{
  "discriminator_arch": "nf_resnet",
  "model": "GAN",
  "dataset": "photos of plants and fungi (iNaturalist)",
  "train_examples": 22605,
  "image_size": 32,
  "horizontal_flip": true,
  "z_dim": 64,
  "loss": "non_saturating",
  "generator_norm": "batchnorm",
  "generator_activation": "gelu",
  "generator_widths": [64, 64, 128, 256],
  "generator_blocks_per_level": 3,
  "generator_block": "basic",
  "generator_attention": false,
  "generator_upsampling": "pixel_shuffle",
  "discriminator_norm": "none_scaled_ws",
  "discriminator_activation": "relu",
  "discriminator_depths": [3, 4, 5, 3],
  "discriminator_kernel_size": 3,
  "discriminator_stem": "single",
  "discriminator_avg_pool_shortcut": true,
  "discriminator_widths": [48, 80, 144, 256],
  "discriminator_residual_scale": 0.2,
  "instance_noise": 0.1,
  "init": "trunc_normal_002",
  "residual_init": "none",
  "optimizer": "soap",
  "beta2": 0.95,
  "lr": 0.00056,
  "beta1": 0.5,
  "shampoo_beta": 0.95,
  "eps": 1e-08,
  "precondition_frequency": 16,
  "max_precond_dim": 1536,
  "merge_dims": false,
  "one_sided": false,
  "adamw_lr_other_params": 0.0003,
  "steps": 8700,
  "batch_size": 256,
  "epochs": 98.5,
  "lr_schedule": "linear",
  "final_lr_fraction": 0.1,
  "warmup_steps": 170,
  "weight_decay": 0.4,
  "adamw_weight_decay_other_params": 0
}
Rows from block 4 of the discriminator, named by matrix and row number. Rows with one number belong to one channel. Each number is 200 + 40 x the weight over its row's rms, rounded and kept within 0 to 999. All counts start at 0. After the name is the row's rms in percent of the matrix's.
# convs0: first 3x3 conv (discriminator.blocks.4.convs.0.weight, 80x80x3x3, standardized in use), inputs 48-59, a 3x3 kernel for each
# convs1: second 3x3 conv (discriminator.blocks.4.convs.1.weight, 80x80x3x3, standardized in use, transposed), outputs 48-59, a 3x3 kernel for each
convs0.34,095,273,236,221,241,276,264,259,271,185,221,252,232,190,279,201,192,213,212,191,202,134,145,249,174,193,233,202,187,234,230,128,207,204,238,337,286,144,179,220,196,145,198,177,163,204,256,190,212,238,173,235,226,215,264,190,191,241,179,157,158,181,126,166,149,172,238,154,200,233,131,194,198,269,226,183,176,208,168,251,186,152,198,160,206,157,247,231,177,167,207,179,196,162,237,212,173,185,209,232,151,194,185,129,164,238,148,231,255
convs0.35,108,81,113,173,186,130,220,212,183,209,207,274,225,181,276,154,156,228,162,179,259,198,193,178,224,217,138,223,205,244,129,199,267,240,216,265,305,225,240,230,227,251,229,271,217,202,124,288,206,225,245,208,218,281,214,216,195,208,174,150,154,206,239,164,163,218,232,201,270,213,176,274,181,222,168,278,218,216,184,221,211,181,257,162,130,274,224,236,228,135,198,161,202,180,163,158,178,148,162,239,246,219,153,229,232,246,181,195,142
convs0.36,102,255,238,146,257,237,224,178,125,183,260,272,282,319,202,237,268,259,149,205,246,240,171,222,227,203,177,217,176,196,220,222,235,209,187,148,230,192,209,198,187,266,254,203,161,235,203,163,189,207,138,158,122,191,161,146,210,202,212,233,195,210,197,231,164,233,173,218,240,177,163,205,159,224,169,180,251,143,239,172,186,175,198,133,200,154,198,280,224,232,204,239,288,234,250,207,132,241,191,208,231,182,152,188,187,200,179,157,215
convs0.37,095,211,177,248,225,225,219,327,246,165,177,167,162,213,148,170,182,197,143,150,199,209,143,244,229,197,199,230,174,163,188,199,215,189,227,156,213,185,134,203,220,193,226,253,194,209,261,116,265,219,136,219,233,149,228,142,262,177,242,182,248,177,170,241,200,132,256,219,230,240,224,281,221,218,215,211,225,207,187,124,197,182,168,224,247,192,185,320,251,299,238,212,190,159,158,203,148,199,205,187,221,249,259,217,123,224,116,173,162
convs0.38,108,206,153,188,188,119,229,195,181,163,189,156,156,238,239,231,192,182,172,237,252,236,213,201,269,155,218,258,128,231,209,262,223,149,167,143,183,167,205,140,178,141,220,77,194,126,213,164,218,134,223,133,230,217,230,209,164,153,225,184,185,196,185,203,250,213,192,231,219,193,159,230,188,264,191,253,223,173,211,204,171,231,141,183,157,276,213,273,194,201,129,150,156,200,198,199,169,184,143,183,179,156,231,229,202,172,194,180,172
convs0.39,111,179,222,168,210,183,210,172,94,265,212,245,229,304,216,250,231,278,253,212,207,190,224,200,206,225,226,184,211,179,159,242,175,282,217,226,162,237,196,132,197,123,151,253,190,235,207,167,179,209,187,209,212,153,65,220,241,121,230,215,173,270,204,147,151,203,275,210,226,238,197,190,277,88,188,139,245,191,166,260,111,154,176,139,240,174,220,203,201,219,265,245,235,215,224,310,208,160,237,202,221,187,195,210,193,272,261,221,265
convs0.40,090,159,231,232,296,221,229,215,236,254,196,222,168,187,175,199,268,257,238,192,216,218,258,158,191,218,156,235,282,214,257,149,167,219,189,156,223,122,202,224,146,187,174,239,288,239,186,208,104,281,234,203,157,202,217,179,201,181,193,181,168,219,234,176,172,175,218,205,245,194,201,268,189,172,228,229,237,206,204,191,229,252,168,177,329,170,184,180,275,249,228,166,163,181,230,174,223,198,180,244,243,183,202,189,210,259,205,200,200
convs0.41,104,202,223,235,194,113,200,212,188,217,205,186,234,170,187,255,223,212,260,155,165,210,206,234,202,220,230,205,192,178,226,103,229,200,176,236,247,144,155,210,161,194,216,222,154,210,243,149,120,209,177,162,201,211,234,201,326,186,230,206,198,249,204,153,222,193,193,208,232,220,218,195,129,191,192,174,239,241,187,184,165,179,150,239,392,181,224,356,254,186,187,217,254,191,212,243,210,274,161,164,172,142,254,166,204,290,198,305,207
convs0.42,104,221,244,152,202,160,195,179,217,193,123,187,165,175,277,210,208,121,217,256,141,156,121,255,319,278,220,201,195,203,193,240,218,214,195,266,203,259,222,231,215,158,275,177,218,211,184,230,227,122,267,197,165,229,240,125,168,252,227,170,187,226,193,253,271,205,211,241,192,199,205,196,119,194,164,130,127,169,213,194,226,141,121,173,204,163,212,241,155,188,147,190,212,221,162,219,136,213,232,143,165,191,180,225,215,162,204,299,256
convs0.43,091,222,244,190,225,230,182,245,220,207,161,209,164,261,213,172,212,181,161,225,132,178,153,154,164,124,120,140,177,249,180,248,304,160,257,190,215,218,214,206,174,246,186,133,204,189,241,191,208,232,181,227,230,202,224,82,166,209,157,155,196,184,209,164,231,193,213,197,202,138,160,284,160,196,189,187,171,262,246,192,166,237,236,199,155,144,169,180,94,149,199,207,229,228,210,232,253,179,175,201,190,150,202,228,132,177,140,140,162
convs0.44,098,164,198,200,191,216,266,213,200,189,209,190,200,222,226,243,104,228,249,199,191,239,249,173,255,316,254,185,205,144,125,154,140,122,203,240,170,179,295,241,145,216,302,221,205,223,177,199,179,213,197,194,214,197,226,153,281,237,269,239,251,210,195,231,332,213,77,192,254,212,203,144,302,126,202,199,187,225,89,151,227,200,203,168,242,236,243,208,166,172,262,154,234,124,198,163,224,204,186,148,234,199,155,93,182,120,215,182,156
convs0.45,100,239,117,243,205,194,303,218,189,223,153,201,159,168,228,290,184,239,157,245,248,267,218,215,191,216,190,227,179,152,204,314,252,198,237,190,190,172,149,229,204,150,160,231,148,152,139,211,181,183,272,232,171,250,199,136,211,184,194,206,196,144,204,257,166,180,160,199,221,122,221,130,101,269,192,252,167,245,166,249,116,172,233,227,210,187,266,188,224,152,186,211,258,182,245,227,185,198,226,159,165,133,195,179,237,164,199,168,165
convs0.46,099,192,172,200,163,156,143,204,242,200,205,177,191,160,142,249,199,165,233,174,193,222,222,193,146,178,211,153,204,258,243,162,133,208,240,218,256,193,143,177,199,184,215,138,196,221,156,156,217,169,190,155,268,220,184,214,186,228,154,149,257,189,175,166,220,153,238,205,203,192,193,221,160,149,237,167,183,184,221,243,236,163,133,217,185,198,173,159,231,141,140,125,160,185,212,165,191,159,200,203,170,212,284,179,225,244,250,192,105
convs0.47,106,182,139,178,181,271,227,237,199,210,147,255,268,220,184,161,199,153,186,172,187,235,180,183,262,266,220,138,198,160,166,271,207,239,144,172,261,154,199,215,229,260,172,225,244,199,183,199,175,173,219,211,172,151,185,189,220,170,247,248,249,171,173,153,203,264,211,259,224,219,236,231,236,164,176,300,138,245,163,213,195,184,159,182,235,96,275,209,201,229,211,161,245,199,210,231,127,196,156,174,176,132,168,172,224,145,137,201,239
convs0.48,097,189,260,204,198,283,241,226,173,181,248,218,148,250,200,227,218,183,244,241,202,216,224,262,262,159,214,306,201,181,158,175,182,192,173,157,234,112,142,196,144,210,151,186,191,168,218,211,227,222,283,246,179,218,164,198,140,186,199,244,157,156,216,266,232,193,135,123,173,198,249,178,176,142,152,186,236,245,167,178,231,229,228,215,132,137,176,250,203,124,234,160,178,210,180,183,194,224,204,159,261,168,181,214,231,235,214,273,251
convs0.49,099,169,158,242,155,204,172,202,115,236,232,242,184,188,261,229,181,220,242,151,206,161,163,304,265,138,267,259,160,194,151,176,215,152,195,143,159,152,170,235,178,221,189,150,195,207,169,252,177,254,172,219,212,204,240,179,134,140,214,152,203,181,136,235,230,231,215,222,143,160,204,176,281,158,151,201,189,144,189,179,171,146,175,274,130,201,87,235,171,132,213,128,181,250,249,181,197,84,190,251,132,224,178,176,238,253,142,160,140
convs0.50,098,145,243,176,221,244,191,142,225,238,261,250,197,209,256,211,264,248,154,173,204,211,197,154,158,228,182,123,220,188,161,214,163,215,132,186,148,225,174,147,181,277,222,202,216,202,226,248,302,170,189,178,196,156,153,235,234,162,239,218,214,191,158,169,195,179,194,184,127,255,148,181,157,201,194,147,200,173,179,190,236,261,186,168,196,264,228,280,261,231,192,190,184,130,207,172,197,171,193,240,240,187,172,177,204,204,173,196,228
convs0.51,107,165,208,298,296,164,223,263,221,253,239,180,223,190,244,179,168,301,211,218,212,262,222,186,178,173,172,252,183,170,254,193,202,197,206,268,242,143,134,197,160,204,208,101,154,168,188,236,212,174,185,145,170,242,186,232,236,257,233,153,223,205,236,152,185,138,172,140,185,225,174,185,281,212,202,205,144,168,144,235,162,230,174,201,276,151,224,201,198,171,239,199,301,225,208,156,160,168,209,240,178,212,197,163,199,205,208,179,239
convs0.52,106,201,236,200,209,231,156,153,194,155,180,229,246,179,196,170,204,194,154,186,179,274,206,153,201,190,289,124,186,244,210,255,209,183,214,219,200,259,150,143,296,176,246,200,207,227,178,235,224,214,225,207,175,229,178,246,244,219,158,108,175,262,195,210,204,199,168,238,194,219,199,160,188,240,283,181,206,206,161,260,200,185,169,204,219,195,205,207,223,162,189,212,214,166,192,267,204,141,153,159,142,184,248,253,214,212,170,161,246
convs0.53,106,201,254,187,226,181,189,216,211,245,221,210,308,230,155,259,230,225,247,178,203,194,183,137,188,173,117,175,217,183,204,152,125,207,169,266,208,227,216,196,220,189,172,215,205,150,193,182,186,182,194,175,212,173,174,264,282,268,242,198,171,221,220,141,302,172,95,216,159,253,185,246,182,170,146,214,224,240,194,210,166,193,227,178,227,296,156,219,175,145,211,232,181,152,202,234,206,158,182,161,164,222,196,224,118,217,166,260,218
convs0.54,102,204,231,282,240,188,210,252,240,227,212,209,217,213,244,200,165,275,181,190,170,210,181,186,155,135,178,204,251,253,137,183,142,225,176,306,287,184,253,218,266,278,234,164,313,235,180,178,242,173,162,198,187,189,219,164,212,275,234,227,261,226,240,216,166,202,274,149,178,154,256,225,212,247,222,270,232,176,201,163,145,261,210,225,258,234,157,255,180,151,226,224,246,269,232,213,185,155,232,198,149,163,170,188,198,275,193,236,187
convs0.55,110,245,201,228,174,217,113,171,275,187,158,191,163,256,127,142,217,99,205,261,241,197,212,163,318,165,182,238,197,233,270,196,185,198,196,189,151,180,219,210,226,239,190,266,148,173,222,156,145,172,143,166,200,201,214,188,216,265,173,201,204,277,205,267,197,300,241,224,246,169,241,202,172,191,253,235,161,255,93,290,207,211,186,221,180,200,258,217,189,214,177,159,197,161,271,143,273,87,85,166,199,280,210,271,223,255,277,239,167
convs0.56,107,159,156,179,192,186,219,190,205,112,222,235,250,204,98,272,185,186,239,212,185,234,142,220,205,204,219,96,266,236,238,185,243,232,216,170,203,218,231,183,222,210,203,156,228,205,222,195,236,152,222,221,156,169,214,217,160,191,178,187,226,150,104,208,226,164,146,161,207,225,169,228,165,154,259,187,292,231,151,156,129,213,217,164,237,189,217,181,205,163,167,182,214,235,175,167,209,227,193,206,207,198,227,169,190,209,205,220,186
convs0.57,096,226,223,151,298,198,276,177,162,205,209,243,201,174,192,257,220,160,261,164,213,130,209,170,189,210,249,251,175,198,164,230,167,165,171,192,302,174,260,181,212,214,163,181,198,186,184,161,172,253,196,220,158,196,171,211,93,175,192,184,213,227,171,174,241,199,254,188,195,220,190,214,180,226,185,251,223,221,138,212,245,252,182,171,158,217,162,229,193,215,226,204,226,222,244,329,236,136,235,260,181,143,228,150,170,196,142,142,170
convs0.58,083,145,233,244,203,229,235,240,223,235,143,201,190,167,220,233,150,216,269,297,198,127,225,175,160,221,201,216,184,237,248,222,258,199,246,255,158,178,213,156,118,183,192,129,190,180,197,227,200,203,288,242,216,210,213,193,131,147,280,187,146,205,182,175,185,253,120,202,221,196,182,213,190,168,175,154,202,188,214,151,132,162,154,186,183,167,163,187,208,267,285,199,225,251,179,148,185,234,165,181,225,245,235,134,149,179,164,139,216
convs0.59,097,192,268,217,154,254,247,190,158,160,239,111,233,263,223,197,171,162,241,204,157,288,212,285,270,201,251,212,232,202,207,228,163,181,191,213,149,234,167,207,237,271,127,188,215,269,177,277,188,212,219,240,184,235,201,198,256,172,174,230,159,188,182,180,187,199,165,212,159,147,182,191,229,184,241,203,173,253,239,246,197,174,184,206,238,231,232,164,200,200,189,212,319,188,210,197,271,175,225,190,202,171,233,162,174,201,220,249,250
convs0.60,091,173,230,164,187,276,235,165,252,251,179,167,194,218,194,243,196,256,202,164,226,154,173,187,188,203,215,171,333,269,203,216,157,112,193,99,166,177,194,177,163,183,149,187,263,190,237,199,206,167,289,172,155,180,209,170,171,172,202,161,180,158,214,151,193,278,196,243,255,255,278,235,230,193,217,235,187,220,206,233,184,227,153,184,178,158,228,154,123,219,232,234,176,214,203,208,148,196,231,187,126,165,190,103,175,201,224,207,272
convs0.61,098,162,192,230,194,171,283,236,214,188,166,231,103,149,240,174,152,238,165,243,278,255,250,213,250,225,215,236,169,187,174,177,197,230,214,250,211,136,200,243,203,229,255,236,201,148,253,179,223,158,170,159,152,164,207,164,237,183,156,230,238,144,230,209,186,277,221,225,202,269,201,275,202,156,228,168,211,174,214,166,173,204,167,221,207,231,279,158,158,188,172,235,182,234,80,190,203,203,199,165,206,204,153,247,211,251,234,265,141
convs0.62,103,227,255,145,201,260,159,215,251,206,277,254,165,190,231,239,226,249,250,277,213,208,228,228,199,232,232,213,140,141,171,191,122,137,187,155,248,156,236,197,227,243,242,188,184,151,235,220,255,177,151,194,223,223,237,229,202,217,162,251,207,251,278,218,160,174,191,219,176,212,179,201,222,202,131,223,193,188,306,203,279,171,182,176,174,258,170,163,178,208,148,210,171,221,213,226,141,196,201,238,245,249,200,240,153,198,234,183,199
convs0.63,112,158,171,235,186,235,152,259,157,167,234,259,295,197,232,290,184,189,195,247,244,242,239,179,229,224,222,242,152,211,223,151,146,270,221,225,180,190,232,190,215,194,212,197,136,207,184,197,249,213,232,169,191,182,173,142,126,221,125,170,212,183,183,191,209,229,209,125,199,217,229,173,151,268,252,217,180,257,200,209,192,168,273,236,186,198,183,197,276,171,181,179,215,216,151,211,171,201,208,226,113,180,160,203,205,218,229,135,176
convs0.64,095,158,192,178,184,167,207,206,187,168,281,190,171,232,234,171,183,222,184,220,245,214,224,247,281,194,214,211,177,232,165,253,221,156,258,234,228,207,153,212,191,234,281,265,211,188,237,180,170,279,222,226,236,147,225,243,252,153,223,237,215,159,233,284,217,251,192,168,166,165,234,264,238,223,278,262,187,178,92,195,229,234,240,163,255,281,179,165,252,133,198,187,192,216,176,231,225,119,161,173,251,196,210,181,102,125,179,164,186
convs1.34,101,164,256,158,254,258,195,196,280,168,261,261,187,228,225,160,167,224,139,191,197,200,204,222,270,170,176,231,227,176,152,211,165,175,189,136,238,128,217,180,177,235,213,262,228,210,195,218,129,115,213,175,165,219,221,174,263,233,234,323,207,155,213,181,182,137,136,220,157,201,194,238,229,137,232,157,121,211,193,240,198,209,207,165,135,208,188,165,210,176,150,227,230,223,181,168,225,170,154,264,232,214,120,169,212,228,183,152,195
convs1.35,101,209,215,259,115,190,169,231,182,101,147,252,195,182,258,176,156,237,167,214,178,150,185,229,189,198,136,173,271,254,172,289,233,233,253,201,244,273,197,187,107,238,178,161,185,155,218,195,168,194,186,213,204,208,184,206,166,172,258,196,139,209,213,221,243,163,176,235,184,189,260,186,225,225,215,170,160,157,187,192,219,272,225,225,175,209,327,217,197,243,204,232,180,190,219,141,187,174,196,186,182,204,237,168,205,238,137,253,277
convs1.36,105,138,198,218,161,183,193,186,135,109,161,157,198,164,280,246,192,230,186,274,257,244,266,195,222,171,217,214,194,165,245,200,188,285,142,271,83,163,239,246,150,224,206,176,162,230,200,268,239,167,122,196,255,182,193,220,236,197,219,213,187,190,204,196,165,231,224,234,186,286,239,204,213,156,173,250,207,190,191,252,173,257,239,211,190,213,254,177,218,168,201,156,239,193,202,227,231,218,188,170,187,238,236,136,187,180,202,187,237
convs1.37,102,238,212,216,251,217,213,145,162,198,152,202,223,179,210,205,217,233,183,216,168,210,224,213,180,218,236,183,271,163,229,225,295,243,168,214,121,240,268,255,244,179,313,154,160,145,197,190,201,248,238,177,249,230,238,186,231,215,191,206,171,194,195,145,224,231,159,275,158,188,180,197,251,211,209,270,153,250,197,196,208,200,262,239,237,248,241,266,230,247,249,212,139,200,208,153,163,230,203,221,247,235,213,219,255,210,158,223,219
convs1.38,098,221,155,170,240,229,236,191,207,198,125,197,191,232,210,149,150,226,230,186,222,130,261,225,223,130,189,164,186,194,189,187,226,210,226,171,231,192,129,202,200,137,189,171,159,95,218,174,212,196,222,216,200,152,189,238,241,238,163,152,199,236,206,157,178,153,155,193,151,128,222,241,203,178,159,205,229,208,201,149,96,272,215,196,203,146,180,199,186,220,148,221,183,182,176,166,230,131,243,203,241,159,123,286,159,184,203,272,210
convs1.39,099,175,184,186,133,142,204,199,199,259,165,209,192,150,209,189,202,208,239,254,157,253,209,216,186,249,167,218,141,208,196,236,183,141,226,200,183,125,196,197,186,287,111,211,190,173,206,193,180,200,174,163,207,240,183,264,266,283,258,310,239,160,236,237,190,165,222,148,204,222,168,226,159,244,215,185,221,193,300,183,217,152,254,198,146,211,207,155,151,124,123,123,203,188,153,207,236,174,238,172,286,194,246,216,176,162,180,211,235
convs1.40,101,242,212,208,247,229,217,266,205,171,215,191,245,168,213,159,237,195,205,181,209,173,233,190,170,240,143,200,237,220,172,282,217,181,127,184,242,243,250,240,251,263,172,240,265,204,202,200,183,184,234,232,203,206,225,176,131,186,205,273,176,185,168,159,201,148,173,258,183,215,212,220,200,177,129,188,290,246,249,244,276,162,219,268,175,252,227,201,191,210,180,192,240,248,243,204,159,162,247,216,174,153,241,274,187,119,225,163,170
convs1.41,095,208,205,205,255,176,135,227,150,205,222,264,219,194,224,222,268,173,192,186,233,233,226,223,232,241,158,244,139,207,207,202,234,286,157,196,179,117,180,215,217,220,154,158,230,133,157,255,210,134,201,182,210,211,225,169,219,165,204,261,302,237,227,227,171,182,229,257,144,162,173,215,223,203,168,179,178,242,246,248,250,179,182,258,193,220,197,187,128,294,205,196,210,265,181,280,238,216,223,228,199,232,155,292,335,111,260,195,198
convs1.42,099,211,209,162,270,221,201,213,190,248,173,200,169,212,199,197,195,133,183,142,142,192,176,166,138,213,209,163,250,197,237,186,212,225,209,220,271,244,142,210,216,187,181,194,286,233,178,202,179,172,243,231,186,213,173,225,199,217,197,186,232,254,231,258,237,149,184,266,170,245,193,232,238,184,146,196,155,163,166,110,171,259,194,161,204,235,216,156,246,215,237,250,161,221,233,210,221,167,139,171,237,182,168,90,149,175,254,204,189
convs1.43,103,176,142,236,228,176,213,229,111,199,155,184,163,128,138,216,136,138,127,232,175,107,239,173,232,193,180,159,186,266,241,158,162,211,231,271,179,279,297,209,209,260,245,193,263,235,206,219,265,221,199,234,231,181,172,180,209,167,254,179,163,267,214,192,210,241,134,311,191,204,230,172,184,212,316,260,206,186,176,172,173,182,124,174,153,188,199,236,185,188,223,183,205,223,202,224,264,153,167,250,179,201,156,241,252,202,160,292,223
convs1.44,100,237,182,192,285,178,185,173,146,222,199,241,202,195,161,219,178,179,169,142,199,255,225,225,264,183,288,178,218,199,198,135,177,153,189,175,175,226,238,181,318,274,212,199,220,235,171,235,231,188,181,174,195,205,139,158,241,246,271,199,229,175,260,190,177,158,132,286,171,77,207,250,205,236,170,145,170,171,257,165,186,162,242,245,221,221,188,226,235,265,234,187,196,280,231,187,210,210,186,221,130,173,230,146,218,192,147,188,188
convs1.45,093,180,143,167,248,209,178,208,245,200,241,158,162,266,311,248,222,178,204,238,229,222,205,214,168,242,196,177,220,217,253,147,148,186,168,205,185,280,137,216,131,156,218,163,106,256,222,242,207,133,190,210,190,197,234,172,177,201,248,175,227,185,188,185,238,187,182,210,163,199,189,262,133,213,246,186,241,227,227,219,155,228,250,193,178,227,228,167,185,220,138,249,170,154,192,203,183,214,173,190,218,222,181,201,112,229,181,128,209
convs1.46,103,168,242,198,174,209,223,146,186,168,158,221,220,195,207,253,197,196,192,221,269,145,193,262,281,180,251,231,218,263,161,200,199,239,167,207,211,243,263,184,218,114,193,216,223,195,239,199,155,187,221,250,198,199,239,254,269,192,230,241,173,217,142,212,200,256,194,260,274,190,153,207,223,226,222,198,181,220,203,250,153,226,169,228,203,196,165,237,173,245,210,179,152,247,191,179,155,139,277,229,162,137,246,193,256,138,251,162,170
convs1.47,106,163,194,176,270,213,157,185,166,176,190,172,205,230,221,211,209,210,177,167,211,210,274,263,250,259,268,166,254,198,226,189,194,289,91,163,106,196,179,219,242,241,288,225,312,224,215,164,166,160,211,194,158,174,205,227,214,214,278,194,232,217,227,187,218,185,172,215,195,268,223,222,184,167,208,208,210,201,201,205,211,213,180,250,196,189,260,245,189,225,251,216,226,271,228,180,206,216,212,149,247,197,174,214,127,141,155,129,135
convs1.48,099,212,186,186,215,182,208,293,233,153,169,196,206,230,191,139,230,168,227,209,323,260,207,272,265,279,229,249,230,252,249,204,229,216,209,279,256,147,244,138,235,261,160,234,279,204,204,204,201,228,226,172,209,267,215,207,236,192,214,164,185,185,221,160,143,120,189,116,158,167,184,198,205,166,216,238,227,305,211,209,304,218,146,151,129,174,154,208,195,196,209,210,258,226,229,183,135,187,120,131,181,299,200,175,209,235,220,185,207
convs1.49,103,174,224,149,191,195,198,141,192,211,249,168,233,180,196,188,200,185,198,249,258,183,252,259,178,238,208,237,185,257,229,166,190,178,176,218,176,238,189,197,220,184,181,158,184,208,164,202,231,229,225,172,211,271,212,195,223,215,176,191,261,184,262,245,270,187,168,213,269,228,256,216,152,127,216,167,124,132,186,121,222,165,260,216,310,165,245,209,186,242,181,187,214,207,199,175,146,175,188,180,185,262,126,130,217,161,202,132,159
convs1.50,102,185,262,178,231,233,285,253,176,205,203,132,184,203,226,233,198,196,172,164,123,223,224,226,172,158,174,195,213,197,174,121,147,249,207,206,246,197,222,171,185,245,294,167,136,271,243,187,183,247,159,176,240,238,179,215,230,272,241,220,226,260,249,255,209,175,157,197,187,209,220,181,177,202,209,193,262,228,250,178,226,169,188,176,258,194,112,206,195,173,160,157,193,208,184,132,223,196,191,233,251,295,210,252,123,182,236,239,192
convs1.51,099,204,204,203,246,210,171,255,252,97,285,194,209,166,213,263,287,179,156,190,201,212,160,230,106,213,195,195,199,207,244,184,120,176,164,152,197,153,134,273,172,229,228,200,142,171,147,236,195,223,164,138,164,155,144,151,202,201,198,174,273,201,200,204,204,211,204,164,230,160,175,150,173,202,179,190,241,212,131,185,173,189,217,189,233,158,225,233,180,191,225,236,169,139,166,199,141,229,237,228,244,162,118,203,168,164,219,161,225
convs1.52,104,145,225,149,166,208,177,144,235,251,206,252,256,179,176,220,190,208,175,203,131,186,192,231,192,159,132,165,190,180,209,174,216,163,228,263,169,219,141,196,212,199,135,226,166,113,218,249,197,219,209,229,203,215,237,139,147,148,155,149,147,185,119,248,235,247,197,158,189,198,210,229,173,221,210,204,125,258,283,211,252,261,214,180,183,130,224,217,178,173,211,241,203,173,261,241,236,183,187,246,226,220,156,257,283,201,193,199,226
convs1.53,100,264,186,164,217,188,239,258,262,244,168,252,249,179,155,218,139,176,244,179,172,302,183,222,195,223,206,220,214,160,164,178,193,186,249,242,169,155,213,244,137,176,175,228,183,223,166,243,209,179,164,256,185,149,228,188,134,143,170,142,164,210,167,196,112,225,127,140,243,211,152,226,197,223,231,189,135,211,176,187,258,185,180,161,135,196,166,195,157,138,220,249,207,187,200,206,200,138,249,255,188,132,159,277,141,178,210,227,219
convs1.54,103,214,149,195,217,195,194,224,259,208,247,234,221,189,217,208,189,217,225,244,196,201,100,184,218,165,140,156,161,237,176,194,227,237,206,195,241,146,276,260,229,254,237,204,168,205,163,124,217,196,167,209,205,166,124,220,213,183,221,220,106,273,217,165,191,163,218,185,253,200,188,179,123,207,206,219,167,210,272,207,171,219,184,195,201,206,206,208,192,134,215,111,218,159,237,206,148,279,197,215,190,302,112,244,171,200,133,250,240
convs1.55,096,220,201,298,164,192,257,192,221,158,218,194,249,226,252,286,187,168,181,207,212,232,248,195,208,234,225,230,211,232,280,184,196,190,268,168,187,197,140,224,190,231,227,201,172,273,251,202,201,241,180,252,180,217,241,190,194,204,186,191,174,206,230,170,199,232,152,215,197,199,165,178,180,195,238,144,279,229,190,191,223,241,149,170,192,198,199,199,175,159,187,184,170,238,192,171,210,178,153,225,191,209,268,185,215,188,151,280,260
convs1.56,096,213,138,239,187,126,118,133,122,192,233,150,149,225,168,198,294,156,197,182,141,154,232,211,217,198,186,157,188,216,222,231,217,142,181,187,153,229,238,202,180,144,225,184,174,229,236,189,234,158,164,180,162,212,213,183,162,161,130,147,175,137,164,224,168,205,211,185,190,189,166,192,260,212,148,158,199,191,171,198,209,116,122,198,213,234,229,175,164,204,166,167,213,235,175,152,168,213,218,208,211,138,191,220,218,237,181,218,231
convs1.57,094,188,170,257,175,207,219,187,160,200,195,187,223,220,257,197,278,266,233,150,197,82,209,290,208,204,247,193,161,200,227,224,209,137,165,155,117,189,137,235,219,242,127,214,204,206,176,129,186,163,193,242,250,190,267,231,182,236,238,166,219,248,127,214,245,184,209,210,209,222,243,242,182,126,258,167,181,191,207,214,228,242,188,160,207,154,170,172,154,222,169,198,196,245,227,215,216,178,250,222,195,152,175,224,187,285,144,209,133
convs1.58,098,267,289,218,192,254,223,240,241,277,244,204,203,247,190,179,226,160,198,221,163,190,137,184,193,218,216,196,159,174,197,178,208,216,176,175,135,175,241,183,294,272,170,175,189,259,172,200,272,133,159,188,216,219,178,202,170,227,253,247,286,188,150,107,270,232,214,290,283,193,228,288,284,212,230,179,234,175,181,177,178,215,150,209,233,171,123,217,179,153,197,244,206,174,182,157,218,173,210,242,167,189,171,199,164,198,169,208,132
convs1.59,104,239,300,218,202,188,209,187,196,192,199,187,210,211,101,200,226,162,212,198,256,179,221,277,205,179,223,218,209,110,118,159,221,195,168,212,223,136,222,150,242,232,185,300,126,176,189,205,279,205,170,176,212,215,210,175,138,284,194,247,295,208,214,137,216,209,162,158,273,242,168,219,199,189,211,239,189,264,217,212,178,245,143,255,224,224,236,244,189,170,186,171,160,163,223,221,177,202,190,200,277,265,203,249,228,203,231,159,209
convs1.60,097,204,238,234,146,207,221,224,158,220,257,182,258,229,190,178,191,253,275,242,238,141,251,149,173,237,135,140,136,175,166,192,166,170,190,154,159,248,204,189,273,248,269,201,286,233,184,179,184,172,211,234,212,164,232,164,280,231,194,288,234,226,258,189,159,252,232,236,235,246,251,271,257,225,194,167,187,229,237,193,206,194,227,275,179,190,281,205,207,228,185,170,187,210,170,152,202,216,194,201,219,144,140,257,141,156,227,261,162
convs1.61,092,257,178,210,281,210,274,233,216,264,221,206,153,173,246,222,154,183,184,198,252,234,193,303,113,207,350,200,226,215,171,241,226,203,166,170,180,188,207,273,250,88,183,207,244,137,169,179,169,188,161,237,226,214,211,154,192,222,145,206,228,197,172,236,169,295,255,287,209,244,232,258,253,225,234,243,186,198,162,137,218,255,198,228,152,220,205,211,172,216,253,208,176,195,191,155,234,212,179,205,139,186,256,200,256,170,213,256,230
convs1.62,101,218,193,115,216,265,162,168,202,234,207,191,220,157,208,240,169,201,154,225,237,184,213,204,269,285,290,175,185,181,157,159,155,184,184,203,248,186,173,245,206,200,191,172,170,267,236,210,189,203,231,222,258,146,148,189,162,164,153,228,182,131,171,179,165,167,165,159,214,124,220,191,189,243,232,242,171,203,260,199,197,174,192,237,179,190,224,268,193,133,273,256,183,211,192,229,140,155,189,217,146,173,177,132,140,186,196,162,215
convs1.63,099,207,155,184,141,167,204,174,190,175,245,180,147,231,257,143,227,117,109,185,226,254,261,275,255,241,291,177,175,206,221,239,214,206,179,157,152,138,238,195,259,168,135,201,153,218,162,152,216,142,174,160,209,135,233,241,180,204,259,221,134,258,115,203,177,143,179,164,217,167,140,173,162,168,214,164,184,251,200,226,245,174,240,231,273,205,184,273,205,174,182,165,164,219,207,233,267,183,214,255,174,161,203,191,209,200,298,264,134
convs1.64,097,206,239,261,196,183,188,152,186,225,179,178,176,174,186,177,175,190,178,184,211,202,243,160,233,228,187,193,209,227,204,157,194,263,185,214,217,235,148,239,139,208,222,145,212,204,266,179,212,318,262,271,187,195,278,138,211,167,194,191,192,155,275,199,195,223,180,234,168,190,149,136,196,125,181,229,224,129,218,187,183,262,199,251,171,195,183,158,268,238,171,195,218,195,264,120,150,253,201,217,198,238,203,166,210,173,185,231,145